Rows from block 3 of a small sound classifier, named by matrix and row number. Each number is 128 + 24 x the weight over its row's rms, rounded and kept within 0 to 255. All counts start at 0. Numbers have three digits each.
After each channel's rows are labels from the 100 clips, of 14976, where the channel reaches its highest value: "top examples" is what is common among them; "loudest band" is the band of the loudest frequency at the time of the peak. Only what is clearly more common there than usual is listed. The data: read English sentences (LibriTTS-R).
# conv: pointwise conv (model.blocks.3.conv.weight, 384x384x1), inputs 110-164

conv.167:129132123142132123132138124128130078134124085113117066070117082115121133075126091128158139123123131130156090118092128147141136102117144137133150120131126120132148133
top examples: voice: female
loudest band: 4000 to 8000 Hz

conv.103:102083111143081121141119112086133164160110142137130134153114142141111142150124159116095110111113098119131124123118110138137141142115136160088138117105100113070110166
top examples: voice: female
loudest band: 250 to 500 Hz

conv.85:133148126099123150087131120118157089095127087111123128080125116082125101076153096128152094125124160127153074145074125088147088138121155147148155118124114122135125088
top examples: voice: female
loudest band: 250 to 500 Hz

conv.218:116103130136112091138138135110140153146126165142153080132131081129133136143158171130134117129128109134146160167154127127135133098132151140107118139124135128089126144
top examples: voice: female
loudest band: 250 to 500 Hz

conv.32:147085155131098138120135191089134105129155122101176108141162146133157117133104118134135111172154124136093105100109146125123130149170118122098128143147100164087147132
top examples: voice: male
loudest band: 500 to 1000 Hz

conv.8:145097156116101113150151147103094104115155096098151117133154119139153101145115099149140109149155142149099115111122151148093124125152080099097128146147105155100131122
top examples: voice: male
loudest band: 500 to 1000 Hz

conv.375:122142113108111154094129109101149100112113091104113138095110118098110108095144096124155080109113138121159076127067118098166082139108167156146158113115095109130114104
top examples: voice: female
loudest band: 250 to 500 Hz

conv.345:132122128144119167127132128111151080140130076094117135075125125077127139050133075132149136129128149127151082117088128148149139156125150147117168117129114127116137140
top examples: voice: female
loudest band: 250 to 500 Hz

conv.95:161089157128101114130169134097101111120154101103132139116153108149151109119115101169125115145155144173128133109135160132093141118144086096084132155159108152098115126
top examples: voice: male
loudest band: 500 to 1000 Hz

conv.75:157092157130101109136162134098100109122157097104132137121151109148152108121117101169125118144155145168123133110133159136092144115147089090090132155159112152099117125
top examples: voice: male
loudest band: 500 to 1000 Hz

conv.59:127126143133126133068083167134125129140141149137171118138151138163145128069116146094113117150140081107097103136078133071151142150149134140149129130134127151124197144
top examples: voice: male
loudest band: 250 to 500 Hz

conv.308:137145136150127126144144132127143094137132096113121089075130087091133133074153102132154148132133159140158099143097139158147146106125158143144153127138128130132148137
top examples: voice: female
loudest band: 250 to 500 Hz

conv.25:140095153119100131143139186098132105122149106095191108143161143135158105156113111136154105166150143136082100111113144149126119147165109136101123139144102161096157122
top examples: voice: male
loudest band: 500 to 1000 Hz

conv.365:150085156129099143128144172091135101129157112095166110141165147131162114142107109140139111172157137138096105103113154136119133152172111119095132148152099163088144132
top examples: voice: male
loudest band: 500 to 1000 Hz

conv.239:137079142141103177135145160096138077133142098099144139118148173121145137130137089141175147152139176135105101137126140147094154189150122121087158132143106149088142135
top examples: voice: male
loudest band: 500 to 1000 Hz

conv.336:109118105098095162082108105087149143116102148138116132132106127093105104100124147108162073106102139102154128105108101090150073144108151159106151098099090106111108113
top examples: voice: female
loudest band: 250 to 500 Hz

conv.328:130147123100119147088132117116155090099127087109119125080125113089126100082153097129152091124122158127152074148071127092152084135121161144152149119125113121135123092
top examples: voice: female
loudest band: 250 to 500 Hz

conv.141:154094156122100108142157138099098104117156098100142125122154110144154103130113097158129116146158138160109125108127156142091133117148083092091127153156104153098123121
top examples: voice: male
loudest band: 500 to 1000 Hz

conv.351:099107101110093161094116102086141138133095146132118129138101134092101121119120142111145074100100123104160116097098097113151092149100148166102160098097079096104108133
top examples: voice: female
loudest band: 250 to 500 Hz

conv.83:138134129076130149065118121126145144067131152135126128142133134093133079104132141135132089128131151128155148133145130051132073139131136142125152137129133131136112065
top examples: voice: female
loudest band: 250 to 500 Hz

conv.370:131139131136114124131140129108139100134131102110124094084126094105127124081158108127151133131130149138181096137084132146155132109125165137146158125133115127117146132
top examples: voice: female
loudest band: 250 to 500 Hz

conv.240:135132131077127154065122124123154144069132149131125126141131135090131080098135142135135090130131154130158146137140129052133074143131138141125154135128128133132115068
top examples: voice: female
loudest band: 250 to 500 Hz

conv.6:123135121102089121101118127067126104119118126101132116126122127126120100136122120121178083127119105116160096106099120102159077101124140138138128119119072121118134115
top examples: voice: female
loudest band: 250 to 500 Hz

conv.173:105088120143121104134126139116148144156116148137140095138125100134124146104076146127120138127117079121092149098148112140098142113127099141083123120115152124095138156
top examples: voice: female
loudest band: 250 to 500 Hz

conv.258:107125112106093137090109127080154113127108135101134127136115140116115111122120125108173082120111113103154086100092105100161077119118146152130127106106078117112128122
top examples: voice: female
loudest band: 250 to 500 Hz

conv.123:146094156121101114146150150097099102117154099097154118136157123137156101145109100144137108155154139149093112105121151148097128129156082101097127147152101157098134125
top examples: voice: male
loudest band: 500 to 1000 Hz; 4000 to 8000 Hz

conv.161:100097111135116139146121106118127172148108154147118146194109159154112139154107156126079129104112095120105144125143107141105149165114115152101141128110125107102115149
top examples: voice: female
loudest band: 250 to 500 Hz

conv.276:101125113114108163088094136100170098127114129097135125142119150112117122109116123097197117127111126089146084094094099109171111153125152168129129096100083120117136121
top examples: voice: female
loudest band: 250 to 500 Hz

conv.312:118135115101095122117129134077126100111109126118140123128116131125116106159110119123199078122114101113142105090096116115147079098121120131135116113117052116120141108
top examples: voice: female
loudest band: 250 to 500 Hz

conv.262:153099155119102112146159139106096106117157097102142129123153114138156109140121102157134115149156146154103122113130155146087132126149081093094128151154108153100120121
top examples: voice: male
loudest band: 500 to 1000 Hz

conv.160:112125112136084148094115111069141116149106111100119136128111129110111124092131111113137077109110122112162094112076109116171096132107164153133154103105077107103116145
top examples: voice: female
loudest band: 250 to 500 Hz

conv.4:134138126102099120096124132082133100114127112095127102109128112115130096109135110124166081133129124121156079123074129103156074100134149136145133127128081130119138108
top examples: voice: female
loudest band: 250 to 500 Hz

conv.116:130147126101121149082130119114153089100124087108122129083124118086125102080151093128153092124123157127153071145068127090152084139120156146151151120123112122137123094
top examples: voice: female
loudest band: 250 to 500 Hz

conv.72:151080154137092143124144164084136101130155117096155112140161144131160113134106112143138110172158131142100106102114156131115141148169112115094131151155095164084141135
top examples: voice: male
loudest band: 500 to 1000 Hz

conv.29:138133136094135155071123126135154146076139152130127125138138136087140086103140144136118103135134166132157150150156131062124090149139141133131152142131138136138117076
top examples: voice: female
loudest band: 250 to 500 Hz

conv.255:133137131148133134141142131127146087138131082112118096070126087092129137067142089132153146128131155137147093136096135159146145117120150148138148120134132125130150139
top examples: voice: female
loudest band: 250 to 500 Hz

conv.274:151097159119101111147157141104097106116155098099145126127154116139155103138117100152130116149157145158101121114131155146087131122150084094096128151153106154102123121
top examples: voice: male
loudest band: 500 to 1000 Hz

conv.329:148090156116100117154152155094108102118158098101165117139160126142160098155110099150143106156157138151097114102123156149116121134158092124089130151153099159093145121
top examples: voice: male
loudest band: 500 to 1000 Hz

conv.131:152083156142097149122142156086139106134160123097145111143163147131166119132110114139127117175157138139105111104119157127114144158174116113097135152158099167084140139
top examples: voice: male
loudest band: 500 to 1000 Hz

conv.18:124118115106090126105135141070138102124116124119144119144122144118120117139105127125204081132114117114134093103087115104124070109129114124120108116118067123112143114
top examples: voice: female
loudest band: 4000 to 8000 Hz

conv.215:122113129118140147119117120142128153124128142139119160170129173137132126146095141141076129124131076135103155122162133100089140149133098134119138151132151130129115127
top examples: voice: female
loudest band: 250 to 500 Hz

conv.122:119131121114094120119118124075125127124118144130138105135121118139119106140139138123160107122120104122196127122115116116170110104125156141129142122114099121103129123
top examples: voice: female
loudest band: 250 to 500 Hz; 4000 to 8000 Hz

conv.20:124127143124119131075069165132108128136141147133168126133146135198145114095117143088116105152139083102111107131086134082150136144148132135143136127133121147121181143
top examples: voice: male
loudest band: 250 to 500 Hz

conv.30:139141135092138140076121125136157143077138149123131122136136130090140084113143142140071105134140162137140148155158133054131101139136140139137144147136145138140114076
top examples: voice: female
loudest band: 250 to 500 Hz

conv.333:098107102111091162099111103084145141134095148135120129137101136096098120118124145111144077101100122107159119096098102108150095150099148162100159100099085100100107132
top examples: voice: female
loudest band: 250 to 500 Hz

conv.53:128137124144139108135140130134129091137122113121119066074119070107121135081129110134160150126124129129154115130112126149137146087122144132141140123130136124132149133
top examples: voice: female; the word "said"
loudest band: 4000 to 8000 Hz

conv.339:157084161123093134148155155091130095123157103097156117139164138136165101147111104153138106163162146150102111103121158141114130147163108114088134155162098163087144133
top examples: voice: male
loudest band: 500 to 1000 Hz