Weights of a small sound classifier: 18300 steps, held-out accuracy 99%.
Rows from block 3 of a small sound classifier, named by matrix and row number. Each number is 500 + 40 x the weight over its row's rms, rounded and kept within 0 to 999. All counts start at 0. Numbers have three digits each. After the name is the row's rms in percent of the matrix's.
After each channel's rows are labels from the 100 clips, of 14976, where the channel reaches its highest value: "strongest on" is what is common among them. Only what is clearly more common there than usual is listed. The data: read English sentences (LibriTTS-R). In brackets: how many of the 100.
# conv: pointwise conv (model.blocks.3.conv.weight, 384x384x1), inputs 220-274

conv.292 099:516451468509460513536458482566516435490503442519527519485541519481529443505563518480462547508470537543466533484459520462422476529541461417530519507543515454519545550
strongest on: voice: female (100)

conv.373 104:481476512509514496507482446521432546458480543521513509499490420492506546476534466535507498536506500520503510456491435483575467509474541580516514473538513516469537492
strongest on: voice: female (99)

conv.22 099:541459500485558508446474469500493494494468483487462455532446503476494490514462519482552447477538448465543490483465504510512534499483553554492476464436464565500443504
strongest on: voice: male (100)

conv.135 102:504438523495568500468491445479486521473539517509482539524502469477524525501509506525586466477558469477569479464469494510510523512514532531468480470435521562505457484
strongest on: voice: male (100)

conv.285 102:530511462469509480507472491563513448497559463525525550516526528414515458489527525409521514449511515527522518503521524450407491513525485459520507496503539509503506551
strongest on: voice: female (100)

conv.297 096:534527473497519526507552538471526414521473419521422412489508504469430417540503522408513472416502509476514481527532526471532463450476551532517436515490462527484498491
strongest on: voice: male (95)

conv.181 099:482443539504557502481484442465476529464540530534477518561505453469523534478496491507556454461560481490554478467465486511509502502499525526467457453449504545493474465
strongest on: voice: male (100)

conv.123 096:494450512509543511461471456466470519465467516549459440551451455448495515476437492467529439438544453496539473475455476499540476487468532528488457435446452538479467461
strongest on: voice: male (100)

conv.143 104:447452547526524512531481461472472552484498574547487485557524407473512562475496467505515467464537520538521490487463458501493488500491496483474475476523474508491535465
strongest on: voice: male (100)

conv.283 101:494434528492562493466493445471478531470536524515479536535505466477522531492503500520569459470556467481555476467462488516506516502507526532462474469428518549499457478
strongest on: voice: male (100)

conv.176 103:523538473496498518477541529435492453504510459565417368488485447468446452504515505446497461409493476467500489514529483469505428461458507500523403484478441512483481445
strongest on: voice: male (84)

conv.117 106:510473486472533492428475471443478483483490478555456419532429476451473478466430507415522462443527438465529485483467482485529422481475529531512454449436451532482436441
strongest on: voice: male (99)

conv.273 103:462456540531512524542487464463484545482490562564487458553527415466510559481503464499508476458526532545516490488465472495504476504483499486482471474543455507488543459
strongest on: voice: male (100)

conv.315 095:470495586514507487528457526499504548532518536482530570539527451499523553516465506542502478511525529513513509550508484616388556526505410419462521541519554494495526498
strongest on: voice: male (100)

conv.200 102:516459494480549506438479460483484483474470484514456433536441490467468484480447510450542458466537443458545481474458493491514495479461543536505472445443452553479447479
strongest on: voice: male (100)

conv.107 093:555498467503541529538527502498527440506454445493437413520521519495440443534507535428531480459525539468525495505510523459531481457477583561516449491517449546493520514
strongest on: voice: male (100)

conv.326 094:515438536498571509468483453486486524469526515516463509536499466478518524495495504516573464462559470481562472468460495516524515498502544546469460458431491566500461487
strongest on: voice: male (100)

conv.352 104:507501506469474482464514452437452514459501510657486448526441462447505508429433429435472472431487451519477488473516453503557387497477512528508480425473465468455470424
strongest on: voice: male (96)

conv.202 095:472498583516509490529462524502499549532523532480524570532523446499518548515470503545503483506523523518507504548514484612386553521505406424457520542521551493498524499
strongest on: voice: male (100)

conv.8 098:492454508510540511451471461467475506464465509547454426546442464447485509472437494460535454437542453489538472469457484497539474480464531529492459440447450535475463461
strongest on: voice: male (100)

conv.23 110:555461507489567493481486485514516484508514481473507514500505513484521483534516544524579493499531485493553509497483529514500524517523549542501526487464505617523480518
strongest on: voice: male (100)

conv.64 089:506443537509559511491478447486488532465510521549464468558505469449506524483483498488551438441554489505546478477459502523548503497473547539480461450458470549479493475
strongest on: voice: male (100)

conv.108 089:516441536508563515482478447486489533472523519545467479552510476450510526486490506490557444445554479502550480471464500523548514498482552547477465456447477554484486483
strongest on: voice: male (100)

conv.31 100:495475524509493517490502466445462533474491539624473424543470448433492532446450468454486480428506483535494483487483473495558389490477502504505465426505445487469502426
strongest on: voice: male (100)

conv.2 090:500443533506559504483477445478482531465522526546464475555506464458505530475480502490553440443557481504549473472458492522546505491481544544477458448450477549480485472
strongest on: voice: male (100)

conv.140 097:513463493504555508440461462468469486472475489538454442541442482476496486470447498463546452459547440474546482472459481493529474492471541538501457428438464549477452464
strongest on: voice: male (100)

conv.139 093:441475592513513491523447505502480576520511565489532576538526414489526582504478487531510457494526519517513513529490462606404552530513439438472522531506557497503522497
strongest on: voice: male (100)

conv.187 097:536522459497524529494549521479513426503468430530420402502483484473432423522493521412522475427508489454521473514526506457519453442465557535512434488475445533476485490
strongest on: voice: male (99)

conv.324 117:523438507490584494476491464510503508487524499478510535496510500481530508519517527532611484502537478485567504476475512501500529522521537540489517492453524595517474512
strongest on: voice: male (100)

conv.247 108:507486486469503476428490478428473504497501502589470455531418472441494499453408493427496451430509423500502478500495479490533366484494509517498462447440489495490448423
strongest on: voice: male (99)

conv.15 096:475445539532529528527481455469474545466501552570477455559519430451498543472485480492522453440540514532527473476458479507530472493471518505484461448510449524475533462
strongest on: voice: male (100)

conv.347 097:513447497486554499429466464477471494484469486505462459537435475474498489490447508478547449463542434465543479480456481499518507491474541543483465436427468550492439477
strongest on: voice: male (100)

conv.279 096:501457513508543519477477460470478509463465505559452416547459464445476506465439499445533458434537472494537479472462491502550461479464536533505461438469439535469480458
strongest on: voice: male (100)

conv.136 095:471483585520513493527453516504493560527509543490525559542519435492517561516463497541504478502529523513518505539489469610401560519501408420465513536517536492497521494
strongest on: voice: male (100)

conv.325 104:473438537507537498487488444458470538469533545538486532562515446477525541475500486512540448462550484498541476467469475515502491507498511512466469462457522524490481459
strongest on: voice: male (100)

conv.75 099:523451500479557504435469465491481495485470491501459451531436499474492487501450507474547452470541441467541485482464496507512525486474547541493469456428467557485434491
strongest on: voice: male (100)

conv.167 105:409510533552494550520540471561485529389455530459428442487512528561401528440506454536491563527492522510494404411505491510534521394456479521412443469522435501406525552
strongest on: voice: female (100)

conv.96 098:488437536507556506483484445469479532465534527540477517557507455476524531479498491511559451462560476494558479464464482513515507505503530523466462453447503546495474473
strongest on: voice: male (100)

conv.33 104:458439537511535493491485445453463544473531556538485529562517429475519551469494476511533444458546492507532478477465463511495483502499503505468463468468520521493491453
strongest on: voice: male (100)

conv.242 096:504465486506526535530493475510518418456454421510482432515517516481454421510473489422520462491516530476521508470465520477561508470467567533541513483527466537456521512
strongest on: voice: male (87)

conv.274 096:503456504491552506445473461471474498473468498535458437545447479457484495471441499452540443450545443476542480476457483496534484485468538541501464441439457547481444464
strongest on: voice: male (100)

conv.1 096:516471476503531531536510489523523429475470429493482429521523535504441428516491505436524472503526541471528499487477527476568514460463581544531507480529473542468528530
strongest on: voice: male (84)

conv.261 102:465440538514536493487481441458467548475528555531479526555511432475514548472490480512529449458547485505535468474465461510499489492502508509456461462462511521490489459
strongest on: voice: male (100)

conv.13 099:532483430492483503528466497566508424500514438503536548491537516461543432515536523446488549460485534541491546499491513435403495536534464437544522507532543481513520559
strongest on: voice: female (100)

conv.268 101:516467487475545500438477460472476476479482476528454429537439485462474471477442511442535458453539439461540485478468490486520474478469548544507462443440452548482442473
strongest on: voice: male (99)

conv.217 101:521457503487553505449475459495484485474466486501459439537442499474480484493447506465542453472539448466544485469456498503510516482465553545501470443438453554484448492
strongest on: voice: male (100)

conv.40 097:430455608522514493523456492488465596511502599507509539547529389491515608496490471527509460488535518529516499516472441542439528510511457454466503519513530504498525489
strongest on: voice: male (100)

conv.110 101:572469498491558502464490491524528480519497475464479480511486516485506481547511559505560480494532468492543496504487540511507515506526563563499506489446488582531463525
strongest on: voice: male (100)