A small sound classifier, trained from scratch: trained on read English sentences (LibriTTS-R).
Rows from block 4 of a small sound classifier, named by matrix and row number. Each number is 128 + 24 x the weight over its row's rms, rounded and kept within 0 to 255. All counts start at 0. Numbers have three digits each. After the name is the row's rms in percent of the matrix's.
After each channel's rows are labels from the 100 clips, of 14976, where the channel reaches its highest value: "loudest" is the band of the loudest frequency at the time of the peak; "strongest on" is what is common among them. Only what is clearly more common there than usual is listed. The data: read English sentences (LibriTTS-R).
# conv: width-3 conv, dilation 3 (model.blocks.4.conv.weight, 384x384x3, each kernel summed), inputs 256-319

conv.294 053:110154120158121132118177143106125173116107101109119110124108098130151114111166125148144167168149115111131177124195125114102107125161122103176125153166108110150111106156131108145097116092172143
loudest: 4000 to 8000 Hz
strongest on: voice: female

conv.139 126:066132134116071098088131128145134134109136137128133110092122092132134089128127132088116131143129132132101132125071075090119138101092135129135136094133134124126099138128145137118125131129131150
loudest: 250 to 500 Hz
strongest on: voice: female

conv.155 110:149090143163135111117091112125117094121150128144143147116151179137109128139098093091119095099111133123126092136144118150140142122059141139094116086141127157087144115102143132092154134138095131
loudest: 250 to 500 Hz
strongest on: voice: male

conv.283 118:064126135131080100090130121149136131109145132124133116095120085143132092129123127097105127140122137131092130119060082095123143100103145134132137094134129119119104136123155132113128128134126159
loudest: 250 to 500 Hz
strongest on: voice: female

conv.260 104:114153129110082096072131136120139142083122133123120109071112136113142072104132133087168144131142107122123134129127075116117107106079115097134141077136133120136103133146112130131122124122146120
loudest: 500 to 1000 Hz
strongest on: voice: female

conv.266 107:105116105106135141141108114103108115140119090079083134141083098115102140149109108138094109122118124095095107084119139130137131092129116132107096136116093080101131098105114090108153082122109127
loudest: 500 to 1000 Hz
strongest on: voice: male

conv.126 102:130148130119083096073130130118136143086130130123120107071114144121140071099130132088165147129136114121131131130138076119115108113082123100133139079138132123136103133151110128131120123129148118
loudest: 500 to 1000 Hz
strongest on: voice: female

conv.261 063:132180116165122130121156168112109181119130100121128114123134115149125119113145121140172176177175123124140153145150126118106117145154142115151099152163098122138117120167132111132088137126182136
loudest: 4000 to 8000 Hz
strongest on: voice: female

conv.121 048:111130113177109117117146122106113118124155105101115101117126095162129114155133138135137122127118158107116134118132114102078153123157158151134133147147112103149102116113136102129046116146117146
loudest: 250 to 500 Hz
strongest on: voice: female

conv.168 088:147136126171100129094144121124094149084133071104120112096117121162116092087138122138142152133131112130150139130161101119110101152141151104139092123145068114129114129147127076129088115132151137
loudest: 500 to 1000 Hz
strongest on: voice: female

conv.137 097:139140119152107127106136125118102146104126059089108110107108115148111104094129118137144146136136116121135132124151109112108104143139140105132089131143057101124109124141123063122099103128148132
loudest: 250 to 500 Hz
strongest on: voice: female

conv.156 103:085113105099133137141109111120104113143119103092100129143109077122095141159109108138085106127112133107098108090095138118139141113140122145106094143102096087097126103099118100107156103123105125
loudest: 500 to 1000 Hz
strongest on: voice: male

conv.58 094:146131127169102130095146114127095146087131067102121116096115120160115095088139126137141149129125114133147142128163102120114103152137149106140087120143063113132115132148125073132095114131150135
loudest: 500 to 1000 Hz
strongest on: voice: female

conv.20 099:117115114118141140142104110106105114142127091086091143142099114123097142154106101135095108116117128094104103088129141139147136104124125138103092134125090091095141096106124090103165085128108134
loudest: 250 to 500 Hz
strongest on: voice: male

conv.180 107:142136119152108129099157126116115148093122067088104109101100112148127099084150133135136151136134117117153153121173108118114101152134139102150105121144068098140112124146120071144110104128150135
loudest: 500 to 1000 Hz
strongest on: voice: female

conv.40 084:114119129159093121102141124110123152103120078082099107103101129141111097105133125134118153142129131100148142114123103109102124139143133121140101129164080092132106109143145081142084092108149150
loudest: 4000 to 8000 Hz
strongest on: voice: female

conv.312 105:064113132133079105085142117138116148104133135122129115091121093142141086119133119100093144151121133124104142123086081097123135108098140128144140091144130114121104130142156135114125132128145151
loudest: 250 to 500 Hz
strongest on: voice: female

conv.265 084:133143133122118140113164127119149159102070084104107117111101141092144107089157152148161166143131092122157164133172119138121080147150085090162122140154092113160119133162123088160112108076162141
loudest: 4000 to 8000 Hz
strongest on: voice: female

conv.78 112:088148129131084074089134135133140132103150136130130095092124109142137090120133141082135129139133133127113136123067086080105138109101145124137137093130135125137081137128138136131109130140130144
loudest: 4000 to 8000 Hz
strongest on: voice: female

conv.76 093:063114131139091113084151118134116156095129130116124125089114094139146090114140120104097152153125128121107149124107089104125129106089136121152142078148127110126113129150158132117128129122155152
loudest: 500 to 1000 Hz
strongest on: voice: female

conv.108 096:138107124130141144140102110103108112138129085086094146140100149127099140136106100137093110109119119089114100090145141143148125102124126124099095133140087100098144096109125084105157077128107137
loudest: 250 to 500 Hz
strongest on: voice: male

conv.93 109:105119094114126135135121127110107125138122097074078117138060062133106131140119120143087119136130126102093119090107134107127125092152130129119103146105100062114114106105105099121132094129114116
loudest: 500 to 1000 Hz
strongest on: voice: male

conv.54 113:171128115123102089089129124103128130098135134134130104086135152131140090101135124082143129115136114115135133127180089124119111125076133107133133081122134141136107115136093131137129124142132092
loudest: 250 to 500 Hz
strongest on: voice: female

conv.131 096:172139111120122103121132151098141119129128138132118090120130151141135115103138144117154121104158129116153134120180121118085115153148135122131127137109140131145102124129050137151065126138122082
loudest: 4000 to 8000 Hz
strongest on: voice: female

conv.73 103:096124099102124136136126131107118133138110098072073113138049077116121131134124119144094127140133120099091127094102134105122117077160115119128112152118105064117109108115109097125123090114124118
loudest: 500 to 1000 Hz
strongest on: voice: male

conv.210 103:139112117131142143142103111094109114141131086084088148140096142127103142134107101137101111109122125087110103087147142146145127101128126126103095134137090099099145095114119085106151075131112129
loudest: 250 to 500 Hz
strongest on: voice: male

conv.194 116:077149131133086074095132134135145130112156134132131097098125105145136096131131145083131127139132141128110134124061089074103148109106149137135137101128131126137081139126143134130111130144127148
loudest: 4000 to 8000 Hz
strongest on: voice: female

conv.59 104:050132135116087102084134130144144141097128137134136122090117094126139092126131132090118135145132125129102137128080083101127131094076126123138141073138134126128111137132154138119142135118137150
loudest: 250 to 500 Hz
strongest on: voice: female

conv.275 100:112161125093101093095119148111142137101105134126120117090114146089136094103122123077183135123153093118111122133144093130121095098065093085122132084137132127123113126137111131119133127107141117
loudest: 250 to 500 Hz
strongest on: voice: female

conv.223 114:089146129130081073088133132132142129103153135133134097090129113142139089121131141079133125137130134128111135124066084082107140111098147128135139093128134128136083134124138136129114129143126141
loudest: 4000 to 8000 Hz
strongest on: voice: female

conv.233 110:092117099101133138141109114109105116141118095082085130142084078117099138156110110136093109128118128100093109084108138123137135095133118138107094140107094076101128100103113095110156092122108127
loudest: 250 to 500 Hz
strongest on: voice: male

conv.295 110:170107127159150141140105108098101115139146090101103161140120160146101145126108094133113116100118135088131103100173142163151133116119144128103089125142093115095159096124131091104152089145117131
loudest: 250 to 500 Hz
strongest on: voice: male

conv.297 114:082149127131086071093133133130143130109156135133131094096127108144137094131131143080135127139132141127112135122063088076102147112102147136135138098127133125138080136127140135130111130144128144
loudest: 4000 to 8000 Hz
strongest on: voice: female

conv.242 117:109126096105127134134124130101123135134113087065067117137057082117121131131125116140101128137138118094094128090121135113124116084144115117128105141117093060118115103119106086126132078118126113
loudest: 500 to 1000 Hz
strongest on: voice: male

conv.110 108:101123098102125135136123129104118134136111094070070114139051081114122131133121115142096127137132118095092125092109136108121115079154114117126109148119100062115110105117109093123127084114125116
loudest: 500 to 1000 Hz
strongest on: voice: male

conv.333 101:133147127112087098077126130118131144085122128121119111074111139116138075095127129088168148128139103122127129129155078122121098109077116089130135078135130122134106134153105127128128123124150114
loudest: 500 to 1000 Hz
strongest on: voice: female

conv.378 100:138147131119086096074127129116137145085129127123118107072114151120138073098128132089168149127135113121132129132146078124118107113082121098131137081139130123135104134155108126131123123130150115
loudest: 500 to 1000 Hz
strongest on: voice: female

conv.349 111:078135137152089091094136124147137134108160133129133108101125095161135097126131141092111132142122144130106136125060092083111149108113162138138136099136129122135096142130155134127112133145132159
loudest: 4000 to 8000 Hz
strongest on: voice: female

conv.66 115:117124097107131137136118126099121131134115082068069122137066093117116134131120113142103125131134119091097122090132137121126118087136116118122101137119088067115120101117103080125136076121123112
loudest: 500 to 1000 Hz
strongest on: voice: male

conv.221 095:128114118124142142142103111103107113140127090088091147141100130123098143148106098134099108113121127090109102090140140145150132106121124133101092131133090095094145093108123088103164083128107134
loudest: 250 to 500 Hz
strongest on: voice: male